{
  "dataset": "Sentinel-2 satellite tiles (TerraMesh)",
  "widths": [64, 128, 128],
  "dropout": 0.05,
  "upsampling": "transposed_conv",
  "residual_init": "none",
  "optimizer": "muon",
  "orthogonalizer": "polar_express",
  "max_steps": 9100,
  "batch_size": 192,
  "final_lr_fraction": 0.1,
  "adamw_weight_decay_other_params": 0
}
Rows from block 8 of a small segmentation model, named by matrix and row number. Rows with one number belong to one channel. Each number is 500 + 25 x the weight over its row's rms, rounded and kept within 0 to 999. All counts start at 0. Numbers have three digits each. After the name is the row's rms in percent of the matrix's.
Before each channel's rows are labels from the 100 images, of 14976, where the channel reaches its highest value: "responds to" is what is common among them; "peak on" is the class under the peak. Only what is clearly more common there than usual is listed. The data: Sentinel-2 satellite tiles (TerraMesh).
# convs0: first 3x3 conv (model.decb.0.0.convs.0.weight, 128x256x3x3, each kernel summed), inputs 0-255
# convs1: second 3x3 conv (model.decb.0.0.convs.1.weight, 128x128x3x3, transposed, each kernel summed), outputs 0-127

responds to: main land cover: rangeland
peak on: rangeland
convs0.57 113:499502492511487471510504531488477486524492503491511496513509491491490482491497492508485490506506484513498489517503498502503499517484485492488509501504480503464508499507486494520496496504510507524504506488508506493525500521492492487500490491499501508545485503492480492501504512513485500497504512472485515480487502519500520489504507510494495504487496510500513491506496487492500476500503472529529468568452512500548525542540542500512549500531494485497478545515531450474478466449526528402498444465510495462507516494530529486470485502520545472502497480491477525443483530453447469551473467429470471512494487473471535429563458487483497473550460483514465511503444461497503483515490503456463493524496455484510588514469464490540546557534475517529534457500514502491492491453499527
convs1.57 117:533511509541467467514483505525512530484513488465487474498493496451459512492493530511492501532505459449498478511470562471484450486463507508502463554501531493532490514520474479515455483474517483499500522484496482499527505487484556519531542532479521515477503515528518496510544493507505464500517491525516490518487502509479533587501501515470487474507559497496500468495481515515472465497520

responds to: trees; main land cover: trees; flooded vegetation
peak on: trees
convs0.85 099:495499521487514495504492523507489519516499503491488487472520500509506493491487501503491483512509497485516484522495510506496499517489490515502505486504483522478501517495513461507490485522491481509507507500502498488509494502509485521509513502489511494497509487504503471486504506491516472505504501486477502489496519502516521521498497484528504517522472498495506510494494482470518483493493562505532575492488510481475443433496554500538498521493456488484476482462489485462455524583513494486511534493557407479483494512498514495505493529487494504512515460444521504499524531617522488511491439559489492485492548504490504441503461505473482461519527459464499516462493489447463514468462536496502525495462528458484521492465518507551496479482515556539471471464461481465528533485548538
convs1.85 096:503468507491499481536496448501510491536532486487479514433505529539498493507490467538517574522506485461490460508517464499500465468494482513521504484543503501510503567463468480505496482502504532467514506537517489482475520519503510481496478497466518517463474462492513484485520518487476506504481475541497504515450495485526456464507518510545480500499509529474500562468520508508482471489456

responds to: snow or ice; main land cover: snow or ice
peak on: snow or ice
convs0.54 094:506507480487490513518484509514514515517495470505505472485514531543455504498524498486495505490506501491505515517494509511514519493483488472526494519497517517465505511485502503496539476515492527497481481487488506504492493512499480448513507495499483495472504500516497520484498495496521493494497508497505492522515502515483469516477492524487502502480454507483469500503495489534518481504511533460500497482478479513509476483537504511494482498485483520478546527476438523502549487483569466513418537546476492482480516469519531507497536461511512481533487490576515564497487502529529492421548499506537501477505487520498513480463486493502490485503429531466567504464530541519526525461514477474547480429552550524488506460483537489479471498535557486477442468477550494503502465485523474
convs1.54 091:556489448500504501536485517497465479534544481500490482499505498484509458491481486501514487517519524475555492458509453494480523540481527498485480517471491426541520482492525502508516452522529459498447518509494502537468517512498474539517496557499519520534489512489515484498511515536512459486482516475517459509477479480511463487513473488482525449487456504478533488482491482493527495503483

responds to: main land cover: water; flooded vegetation
peak on: water
convs0.65 099:489502501508481525527500499521514502494495511506488484533488485502504526489494493482482487494521488500498528500511481489509494498515503499483519498496505496459486499497499483487478479489517506487499500495514498531490499509493514544498507528507481493496493474501501497507505491495505497533488511502519493508485473488517505501495477489497504477481477478508486515498509533492494523506491486456491495477511470482516514515546452469486480504511568509485475484483406480531497459506541574530483485490505464512468472461488419507478488538492503489421459478496508512527439508491546504512488488562492496485482445526512454497439506471444455429502456500533469513500507524449570450489496510534524483486483433498497481481519431472436525500519475484554488513506501487493530517524505484
convs1.65 095:501480411517447500539520497480520506528521500501520509522537509502535511498519522495511498474520458499467508491536493523511488538493495485508530470541527531512483498516535526474511511538498475489477497524505480488465453506499498547490487509517561465470523542505526508499494511484465474525511521498528482537525449514489485518471478496484510502485483477481509478525553487506500571495461

responds to: water; main land cover: water; snow or ice
peak on: water
convs0.35 107:509479512511525504504491523475496478502505472522509518483502513519521524505517475508547499501512498507513501497497510509504536517495506489519475515523534505553534504521501566491508501526497491520520521514496499493520517515516504527499514491496510504523534517494517487505532497508518501476496497500494532515498512526503527534496498481526494513515531552494523500506504503506518551495496471507505474518513495457504426468490461426498578447489487482526498489462506458497496465495507485479524484522512503439485476479514537554556475441494521502449482491494498556487523545470451501416491469485524517490490512455549533483545554487546506516477507495487511530482488475510459488526510492462503501438470495451485519505495478523493517484512516494508470457469494472510489473432504515
convs1.35 112:485470488531491489533447495490519472475475488486508474493510441502487488514457487469492533475523477489480496475549553489485539496502509511508500526512502464552536490513495488520492495502512497490456532490472516535486531425487513514505469520514511516502473529534446491475519503500522465535496471492512479463499535490473498482485524469492472519561512463529551491488529468530499514492511

responds to: trees; main land cover: trees
peak on: trees; water
convs0.64 102:517505512513474496497494508509502489504498500468533459514475504490489498507498515505449506491498508505497500515499508497486482489509474499510482496504470488458523490499490467524458507489501486504524492498490500484468515505488489492482497489487505513508490514478472499497490489510492498506506499499488541500475506488519515505502492520496495504476494458522490492509498508504473497490499543528474593495509454479498445504462467531494505459484469447485491522474540510483454509527496548491441472528500490468523447456498490520485504500481528464526503535487477524480501588499449457474541462517457529525398511549494505490453469501488515508480446508565536513504555464486480553474504499463505528482521464472514499520507469477456516537518473482510480531523521452500479465497473474
convs1.64 102:497509488487469505509532514484555489481508475543485515446467468472494495476490474522517505489527512472472490501500505559519510468533550520497526468490511497505550497471537503500497504485502558510514499501551470495508440515508475529514549551510535511486519473476488528504509488493529510480532489498515513449512542484501481500519516474507520491503525459536466508526492472529526486559492

responds to: main land cover: trees
peak on: trees
convs0.83 104:477507483501487501497494502506507519504511494504504504509509519493503515511483487495522498497510501500500518504502487508500482517499507497512493499485508501518507506498495530479500508505509496484497506489501510504508498505498487495477507499511495500495500488508509500495506514490502505520492511487507454495519528521480474495506482493536492494492489522504491496497504490495507530505502510526457533465467442504467500485482495510502497515464470470533483487514558490480454469574505478447494515460420531496458498535489517499503540497491523464508517457483506553481489486498463463493469458489468505502452520491563387521465558507486543449483514503489514520484482508497558477482467460487483413439487593488490523527522512473486477457416505530473522488551499501529490470465513528
convs1.83 101:480529470491497530501474556516516489484489465494515493466496478521522479518490483522484483495530485505483501533502488472508500459505504533520538440515515522494566482516463459493516473552541484496438496477451537473514508545484469500527494479478545496533467489485478485487469440501500494472486504499517520501444472491523496510494501518506468497516481483460463508515481483520458506517506

responds to: main land cover: trees
peak on: trees
convs0.39 112:506507505488507494504507480505519503492502508496487522509493505512495503500505491504525506477516495506504482484511497504504512514518489515520482507489508497510491515514514519507484522490503499492503506476503489517508512505513490523499508485488497497512505504508507507505498506498486516519513508506511511511507503491496495500502507494513510495493485482501486498490504492492504531483507494530445587505492430507555496546424497469526504555484482480447455430462476477499500484484479562475525519523488483517502506549497443486461497528451528482523566541516537526425526501522498506496514513497437516488550461477485496524508494493498505454464577468476513512443561447517522456517496509504495467507533507508542539448540551497460487442467536497526513468481457503485521499541450501
convs1.39 102:464506490496523523547514537523505481525502538520495519465464483536490531510553496469491472491543495474531494483508499530493527503483513527499488506503495481527515503450488552507494484500488500505480482490451513466462486490522558473477505510486453488450500534497520474540538483511512501531529519507471495490485507537525520483526437490474447519523512528482463472517504476491506454514536

responds to: snow or ice; main land cover: snow or ice
peak on: snow or ice
convs0.31 094:505488487495513490496502494495516502517513517513490496511484511512493494504483499493518510485476512496504500478502519496499508529503503497506465486496475492520530477514501512525508492490508491498520515500505494504515494489525526503519495511501523497515497494500509488509483510503512488485497488497497487489501514499482509502497498464530499503502517489497509485495499522510490495504516530508502471515478507592481475473458529441551506485457450470504506512479553528430537488476477460530495554480462466532489545566491550526479469497473544528470495476428492505492510459528527498519502505457515519465508453484472535455484569514511479474529502506445473517494529467454510459502532504461491541484510480508563452534460502501525504493487498523531472524512541442499535493395459489
convs1.31 087:523475477490550525514525553476508471511467511480475481488482506512484475497533559506455511501504499530447498556539505494499490450480481497518519521517517529468559518518539522496486486503503473511471500516498485486479524560486523525520465519512474498508504479564492482498531485519485479526474476500486490503507530514513508509549537502476482510531477505427518498466471513518482496514504

responds to: crops; main land cover: crops; built area
peak on: crops
convs0.123 079:517508526495519500509495487498471490492478522492504498497483517513479504484524488488471492494498486524526492508489504493473516515492491480498495499509485515426498499522511473482484476512483495529494476486497488486498488505479460478497499478501485498478505489486505494514512500500498472446496500502510521518510467478479486481499513504491496503492530465510480489510488486483498484460506422489534465481508454501526516490492501515467571545465472542499469515519474468496553555508463456460523512445500499507493464475469518495487495449516462449433511499484458489490504535501513437499477496459478497510453456490514508505523534506493509519478503466516479433457474504499478473540474493535449491482506484520506496475453557523523386528469483490473508467470500524496480495525544507
convs1.123 084:486492537482565506518467506490498508491461479545506525532511524496497522490515487524520504545494474486524520529498534471499539488501518494509525483473517479467506462542495473501479497480496470509514535526469472511510521513492499479492456474468504520517500524503448532475509517461485481509513518528549499499502488518463504523532461516489493523532544515522554533482492489444436523446512

responds to: water; bare ground; main land cover: water; flooded vegetation
peak on: water
convs0.58 115:523511503494503505508519475498474513503505535494504506505501500508508502496492484507529498502497494499496514486519498499491482516505524514496493486498499513518495509504499512528499508493508502505505508515486515499517496504502507521509493510505501505512522485524531491508489492486510497523479503502502490498493508502515516506517500498519495515497461516505510521528492482503487492548500502470470508524548486474451489478544509485488504500519511497495587457465493476507534505528500559480457482461496509477503492499491525425520514487517455465552492493523486473502560453559534506537479433463476562558481485500446481501489496519502520517494566567550440503539440496508484465475521512550533518484502421489474533514478530475483550452452556516516505491492494486454570530523478496
convs1.58 111:491484520500515496457502523488522488521482518520482512502506516556526449551509495499440432477519450501546478478498525505504477493476486525474489486479459473523437449507519492462517492502508491524512495489501488513488516493526521474511491552531468499480524518456478484503509482510463463476505486487492456478489490490454533488471501498459502528539472506515521484479522465464512526494516

responds to: main land cover: rangeland
peak on: rangeland
convs0.100 105:483480484493531506492501481501493483495493481506502522488495495483517488495496456496515496486487495488497491494487515504498489488497493502470496477499478500489511505497496490466494498480493494491480511516498507495507504498503497502500504496502501491493502474486504490483501526525506501523473493498507499507488480493518503489486519498491495498508460483489499495487521515508505481475483480499502503529545526474457457451455513513524566464505507448468449469461528460429473486503498505526500519504491447562476513523521547462453497455478451511511487530528501496494515479529559462477489467556488549504554484463489518518496579506480546496460476485477495517439494473499537482457461470453495449478476553481483521533434500464496437440524450531487455492484489477519466475504455524
convs1.100 100:514508494484451480533480559472531469520510517485489484479480493477545485497548506521495486459553483513486493534503498503522510478498516490519478468532484523497529509508522465487466524531528535540492498503499518476531515482502468473505451502517539511459504547475503568475512455492484441452506485504526500510494489508513429533512515505493542539476500500485490494515529511489501507503496

responds to: crops; main land cover: crops
peak on: crops
convs0.110 102:493500500489504487500490492509493504508502475497499486507510500497484490487490486495478511487514480492507497489498498510489496502500490489496483498502472495463498499497487502517510472480507502510500489491512504475505490497489484478488487498491507518543490482504494471501496489502474485509508498505483507515497510489490501513498496494485503494485466503497493519492508480507498509495493496507538457500512489482451519493494529434465536478475523462479465429515546548474468516494490398528477535447519507446467515492482517555528498452488531475519549500533489449432513489482484505516521529527519463497519524500460564513541482434517501505506483500441522519468459527556583512505435538480505515535469465510494472542532501512504500495445475474571453510451472535508517505534478487
convs1.110 106:484506546527494531477494497463475491520481447490479549479514473486490543532527473465520510491481498484495492499482489485505493520490522468545550535467510483513505519525518544458495476518471510529458464480472490453489527510489498491513452460505493504495485473459548489458461518465527502506521502493476518498505520481499441480493517472499505497508476545498480453490542514535484535481509

responds to: main land cover: rangeland; bare ground; main land cover: bare ground
peak on: rangeland; bare ground
convs0.91 109:507510509500486499501492510505527495518508513491508505501483488505489516500488506511460494497501491513503475486510492482501491507490509515501515504497497483518513508502485490512483513504510478499512499521512499497508508501507495503488506496480516511507499506485504516508506483498499513489523494488494501515515512497493509492517499492514492500495542504514477489509505485493446529496509491539577437495527479502493495541489526521469494472542493494490482471515472495469586501503516466478461500477472460537522540470518562513413518503512468473482527492490502463516481504451520448500428505485495482504487529453507413491458558465528545546523448456438414516431472545472462501457493507495494486510486452519519498499498518529454502479550509467453485510493486518517469498520511547
convs1.91 114:435506482487488537486498503524523493509501474500491498549520505510490484537503540551487434520496511514489519498463497478525486515478506508484478471489501501475531494486522498504468460524513497540511490483540503545482524522503557508485503548474513483513496530509484482475521482501478478476518503499564481521520447499471504449444568455518522489510478493524484523493485476519490528478487

responds to: water; main land cover: water
peak on: water
convs0.14 090:507492523506496492506504480491499513489493510515494497477497508514504497509504478499477506515499502483514504488508510506500543505506492506506495526508496510495517496498519506500487505506496503515482529470488502511506510494512484485503499503513496481487495499526525506518507518494504485494515491488511501480487516499498507499488494502507494488498519482494516489498511544475528465486514470486520535488531501523534555450472530496525579483523434465522484499540494467516569504490404494532560508579525490512473531487478518562477515482538555424517504484496475464493549510480507531471482520512496508502504532502493513497502515442493480477520472481470489507495485529524481509534505499487538456476523513503532491555489571541519540481562432476531552560507471499518565455498476521
convs1.14 096:495497523493475488475508469531562538527499509496492512492535484525450501488534502518501557480488460501534478469479494512501498502495545494515507531476531500488548555493513538494536528474459510506497507481481463539526494478533519488524494477520512490510507443489514506504462517529479522550507467471494465507528452500507521513514531456482513515491459534511471516489481513505526519561504

responds to: water; flooded vegetation; main land cover: water
peak on: water
convs0.107 102:498506485519479525482501488505517506485494490473500489474463503485508494503488478479486488500504511499478495479501512472476500506501501498499512492483482490499495485502497496500499496486505485495505504490497500484493513501488492486497493490518509478489508490483500513492487486494501501533503506491500500512511496483517480478497492518479506481475522472493519481480513514486475521473498448463493481544483536446503482516426495495515504552452500481502490482507471502488510498523532476505483589545524469513496592448509499518552492539494533462509472529506513576510572510535483498431517459550488471487485483531510488539551489471556564488526473483476501506519531505453560500490502525502479525506480468517534533492489502505548453470503496558539526504473517517511538465508548419
convs1.107 099:482472480516524500478506476451464457510496495480493518447515468507487484496479461506494526493502493495507530456495530481475485489470485497469509461475496495535491473518521511506490505477521455510485476435450485493491540494549539480481504529499498530503508541508503534521480481473509485524487485516501536499480505469509450515499474477488490546477480541516509457517529459537514536546553

responds to: trees; water; flooded vegetation
peak on: water
convs0.48 084:506501495479477522508498473523517497462471497515480493512506482487506532486495503485518506501501516483503521491495493499515511492510517483511494498487467515498458478513464496481509475521513509490529479505480494517503488487472517508490504509513499492482503511502506508511493482475509490513462505512495475510489482506497506498485490491494514508499478528526482504516512510486508482518469453494524483527488530508482525484511511463488471465496517467478505548494551553496497510509451520502569484510498501559547541518520487523541511533529520534499460484469549531499488456504519515541532469499498549493516524512502533540539543518539459485514463461475500508559501486497425534511514488465468537494536512507469429516590519513507535477489530437560567517511518480461499563517557491
convs1.48 085:484470497452470474489491480510505516505497447508512499442517510509497490520502480523524490464482546568484497464492503496466504500507484521536427537458485457488500514508504487466492488527530488485526478517486491515474482476482506473506505507485495457530567476488483539497542498481491472464497493510497526503531504447462535481448501471541502510473523517516510500492488465475480473503516

responds to: water; flooded vegetation
peak on: water
convs0.97 113:493508495499516480486510502507503510499506503498512509509513507511471502496504516500472520511515504494490493501502509489502509505513491493491505496516510516497495498518491516514508515509510514507489512509517496493491499504502469482488501495497491524521509500488511501513494492484475486502506497501474511511522506510489489487518494499493494507510518501513473540512505490499504508498506516451545470506513529516450529501547503497440502465512512553498495491504509472439439527480534486452491509506498473499499525479476514473501469487497514470557549542476459482513540494509508502513526509467527465504514541554513451469531510482475524491615488523518530505540441494475480446524513514492564462500495507510441558445466541555464452480551453543516557581523459519515540501476512551
convs1.97 095:499524481545513531478485465513489521484530486468509527490496534523477506499492463500500489531460470513466472474518461538499474532525509523502485514540479469500489553518501486541494490489502481493466499538503449492527500469494429502518484541483525525546466552502491575461493495488477486495501504517509526531492454498493476530534462495503534506494492527517532479506517521468496483504499

responds to: snow or ice; main land cover: snow or ice
peak on: snow or ice
convs0.114 111:488494506496494492505495518486499490510504488492498502488514513515487503515485515497492509490491489518494502507501512486497491502494502504499498535512502500488506494505521496507504508490507514498504506496499508503481506517498516476511501488510482518511488515508489490483512484507468493472503499498500483478505499499494484492507522498482498500501484487498516490489497508501495492508508539480527551478459528523529439490476509533540493505506503509515486585520532564448531487515528501508508491443479527482479504530487492487401502516517519493562383512482448502510462505544540517520563447495519483480510479457515479484551489484507488459483535465542468484496451563462508476494440514513505497436506437489570506467480525491543508520447521543487485498467510456546526476482498465
convs1.114 102:511480490535560558513520500543495477511488523500478493461490500551486511505510497490481517515491509487513472529514450499440470523536532481480497504509509503489499522513482525516512464508494501511456464457548505506505503477515494503490493500531509461448513508511476468532506533523536509524539494534469490491499466487488497528590556469536474486468492521507501496508497478503496516534491

responds to: main land cover: trees
peak on: trees
convs0.60 132:509492502520479520493514504505505516495493487502504486488491499482511504492502511505497505508518511514488497503506495515499513492514490503513504491501501503509487492505495549476507490509501512509500492512499497498479488489506518494512513503511509504487509514519507499502496502506503492496508507508509528502508500514515512489508504504505520506492497513512507508524507504521505531506496479461500524601480524506422498475495526522507487500524490496387533458494505546519522491431506512439488465521460523527485494486497471506543530505509465438524462469549492521436446541411565489480536523503450520492530471487490515453471494476481418490484519467477492549531587498495498477532540485505529509545507554494479487475531517488474511480484490493479503446504501509471472526478495470
convs1.60 108:499513504499455518546487473538469512480519506477479549433528529503482479492524527500477528524468484508493491507461520488486472509512513529486485484491497481499560522487473513514511497499536488535503493494503505526499490490487490541529479500482482487438465526489501482511521436472476499486509519554523485457496508460469446492463478500522492517495522506455539524518496490444451510506500

responds to: water; main land cover: water
peak on: water
convs0.3 105:511475490492486477509497495508499483495497499526499491525499501509477499504482509497489479497492483483471504494495491505505522508492494487483497511503507491517483487498481486534497501492494514513483495490499484509500496492483502516489494490485509509506507489508490518488494491494496507490493497484474484509498492520479492514499501484511482497486511496492481479497504487527500503515504509490416489540448492450534492497532524504508457554429527505508518499523510500492578505560542515429511499466439473497520521507494471427536502483519514467471558550454429534438503434531492455539487528512484460511461495473509501531512466458474491499441476523464440509474517483459491475517460500530497522469483425481544513481494480500510532485515506454515490485501489459449516557496536478
convs1.3 113:481461532482504464509452476485505515561521541466543490498496474503515503474540487508468495529519537514484470494505485519506505537484513460494459484488531449559479519498457511512528496510504497522489473490509472548520503464510516502498515515477546479489486491516464503466484528479495487504548562475529492499485470524518492519469525517489534479504473527517504528521525467474446477495495

responds to: trees; built area; main land cover: trees
peak on: trees
convs0.63 099:514497476504502493509499523491508495489483481514511481504475506526477459520505493483478483492499487514498509501490506504483525512502477476501494498503516487454485494512501485456518496501496494486508490494488502508510508508475466500472484487499498467473520505516516509517495531492523511500505501495504485491487499503527504513506489520504515496499509480507477490514500461491504509473514536447459554501500521554464502519469455510509505463551503484445502490460521474475463478406585526474531489393520492502490472431465457450506513485492517492528500519493539497497467505481515466515488570533436515492537450489467453495487496482502524462525526488516466474490506481480534499501476471443510476488473504463516543535472578492514498485520491489507495481452527474499492535479517492
convs1.63 095:513509520520542480530552490495494459520508518532480483542487498519499508498478462504472503518486470492491450476556525523576497503493552504508510538529470509492524513471504484516484453472503550502508504484489477468509485500477497479526540524545485470531491503478472488506539513473512486493501506494508505497463450508471489498442501512445486484552522452522513481494470522489487500500508

responds to: main land cover: water
peak on: trees
convs0.23 098:490501517510520492523515524502494515513483509506502505475500502502521496520496519503487483495511492508496470506497516509481507514495497500525508505505485501497523508517501521489491527512514501505496488519509514482503486506502493503496517490486515483488503538491520506519504502498516493501507500489511490526492488489513498503509511515497513516501490501516499519499502481512491504502506456447516556511425498500531470522463498488478490462535503471512493508437479468523437514517474417438519507456501535483478451499470535512492531495480479523495505483506483518464444485501455463448461463454489496464477459480506447470503547505508450487459492475467517490487491527448524514521551453462458528480503535516520431501557537489520434501505478505437497455453468462432472461485455517
convs1.23 099:509519505482535507540473508466522509539491459549572503507511441443530500493496483481533468496508525521487550516485492493509505503514549520483519476519505491494543525470506509498515523528496491481479543522493520495505477545483479533530479497470500451493509510545489485488486487491509488498494514527533480454479491536452474539493529455482518462519522504492517501446504475496513468498502

responds to: main land cover: trees
peak on: trees
convs0.9 113:514503487504469498500501482493500501491498507500511501510508497497511529495493488505493497498503498501503495513489493513504511499486519489511493489485510500472476494504486482496486498501502507512479508480512509503494515498508481509505515501500487499510515497496514494510503491499499498510487498499495516510500505488493501502518490498493505505488530489519510497507506487490495506501495429513417482498476546494446485501443470491461491497477533458468512455502526518547454479568478542487523520555544445475514554489489489489510480581514440530465476472533551446465506452548485539471477553560523533489566472485523534492513475522439528494471582485470545487537507504498496469486526485450513492490520474533498506446508500548520484549526504468519513487479457470509508509521556529
convs1.9 109:483483508475475503483540450540507518517469461537487501503508471549448501497466469545501480512496540535501521490497495506563458496462457509493539498517443494517455518477506501524498484473519498493498514471472472440529489522535525515512514466487500504505491479509453529479481516480521498512507510558487484453518506478509496483510488527527479503499507465484502523503448479460507503497480

responds to: snow or ice
peak on: built area
convs0.30 088:490485501506485499497489500501503500490505492532504467477482512486479493477494487494503498511517499493494483500508504498487513493496473505508482522522497499499471517492502519471477481500487505499505504517490494486497498508480488513489498483485493489489502488490527478494507492529510493493520499509488536494501504493520523519493495496512506507472472518502473519490505497490478490461502488462472495478492499509534503519473521529504483534547484521518475481412548515511548496504502505491436475467504487464520489422493473487461454511463505513480480466445486463492436481492456504477472476494443469470481467485511478438453467481519490476431495476525451514482505452475497429517455448481483443454484409497526485498521411513516516466489519486550541475522511467496479466468489493
convs1.30 093:497519479533468531458517523505536508470494505486505497520498482507542502541497532546481462503545512530487537520456516499495490438489505519498575507517479534515515484524523498464499453522522443512508496498465548501519519565490515532513510483521490493492518493526496516487506506489487496534501507476471508481482485504480544527482485510542495480562519498482497516502542485485491545496465

responds to: snow or ice; main land cover: snow or ice
peak on: snow or ice
convs0.86 101:523494519512510492523510527492499493508498479510504497478490501515488480487496537489487516497498498495489498506509507506515531490498480486504500511523492498479509514487499520502498484529505513528495506503495518510490509501511467505495508481492492478522518525476498502490509511511506487484502514503521512473506503517489517502497489499509497496507529495506513492509504474507530473486494506515532475530478516515520416569470476504462474506519513480508539493475485502522484553513488543476527511478508460486490504496522508505494472569506494460496555504531513540524518479536452567511514448512467487505434508519502483566494435502464433520563478478450523539472494526578466452524510470473473527499477448514567421481436505476484512498517546460508476489500529478479530542473486478
convs1.86 106:435508511480523463481494558479525521525535459514491537499497514510508486514443487505456513464495511492497473493486488470479493480499462466481530471473489527495554530476525506509499532454494504486498509482515488495507530481484544477497461495490493490519539544475489513517485486534549491495492513488482474472474460530523536469560492481501521513465486487470456498537476488539486499501476

responds to: main land cover: rangeland
peak on: rangeland
convs0.113 083:498511496492493459498509511518508505480497469536483516523509496486508525490496520494522501482505481508496515513489518503495506483517486504498530487514494504462505481472476478504484484499526524498476489493513485482498496502496478514507520510515484503494515502509509496502506503463507494507485490512505495518495514475498503490498484501507513513496523478507543484482492516491502524466500504443526489458488482476452506497506533463527449539488481449454484434450489483486504490508494551498538531498467459522474488509486525563474455410574462506484465474488504536492500483534543563499504510454477500465484498453540479505479507538500574480482481490466489513458524499473505461478455525470447497512499535494496488459569521493524495534483495487508531488552463437481508481454432503
convs1.113 089:490471470496481496556513566489488528498493500503498485485472510505504520505522503500467472508507503485489534505545492497508474517530525484533482499528510511445590500485523505451526544516493504459491511507489508521521459503495510476551540499472520502487509512500550506498482523494525483517517506478534511446505501517507463517486515454500484485476516499509477516465482493545487580469501

responds to: trees; water; flooded vegetation
peak on: water
convs0.116 089:468495488484497501497498487496476486501478453500476473506513493510507519495475519510486504498513484488496522496512490500524484494485478485479504492519518488505507508498478480519515511497510518504465475482510497559509466480474510457509513497522507503514483513493527539492518499484479503514481490513506477518496491524488468490492513483479505506493477528503492517509505524498513481525508493487518519485470470510506548449518483523537495484451452492514518546505510443498460510505457483464548424453531529514477499531469457520541491517457480526531506493473455454502481497455481491507520442472463547533456492480498544415487511504473486509501510514507457522494538550475444508515563513545507506529489525503544482492512507460492529428457491498510501507522463514436496476514438527
convs1.116 096:518494535449555474502483539499526505481562479505502506481528472486489472535528494476476516472481502502530517473507531493517512501487504482472476499493498465497466515472476481481422503518467527506488495492516545482491478542479497446481501481485536500466519488461524506435532487461523513535513530522514515515544478522491509496454511486536486543515516508509526466513524491492500517479493

responds to: crops; built area; main land cover: crops
peak on: crops
convs0.109 104:490485496510487500526502503490499505507493493526507517478489516500489478498515518509487483509502512511497507492506487507506524512487507491508465495489513495517484500502487533499518514491509504493496501492494487493499478499520503542479511497483493481507519511517512477507496493497491503496506491497494517480513491498485503500517499481519499511473431546517500530512501471503505507519504487472521467464553514457486515477441538483482496443497473473504510529498530487527494483462506524497513491436482495478511462492429518492501513494528485528469499479498505518523514540534523518436482520517515458516494487496483416482502480506540465545471461530540454523485435480553528460516566448500519518424507518514491494505475581483440529521521434510466478521490535481418503537482522550
convs1.109 106:501547562473529496530493512496523516542508486445498528485519483478504504501486503543483500513457493523518495486526498551500499508503448495470525552485509537504484488501502484523545461444508494525485473475456434565521526514483483521532452502491487500496488491470477510481489462558503507492499487488501496495489473500484497507478535498476466468508473501479513470496512505503470461520478

responds to: crops; main land cover: crops
peak on: crops
convs0.59 093:504489495492481490484491499486500482511496512499512451491476489471473474495510509499504485489489490508485511494496479482471482508489484477478467501486499475490499506472483495527509477505496481486510491476504490483511468488483457495472471494499505500523504485508503477496499496478477487490496508472487499485476498494456497477516464492465481504463540519484492500516501491480502514499515515490462499516544479546520513559535482568459512521472516523521466519521397460530513496545455456525491455520573504490517464522469487501524489432511540501528573484517494499494545482487493503513512508521503486515486539519504553474516471491457453456523535469465475485457514527470526503498466562475516483525497480524507443526479528476499484553481523494516509503489513517546430507545515500
convs1.59 092:483501549459475491515470508498500500518516488508486529509482508503513531523590490540529484482462523526509461537538474436529550504498499540514518528474491473498489462470502487512518494455498511501461503481542485525521493510501520501516487459503521488478505475517493448530478480519484463488485504534503480505492492475491533483475495511512512477458527518516519496492554536492491478538453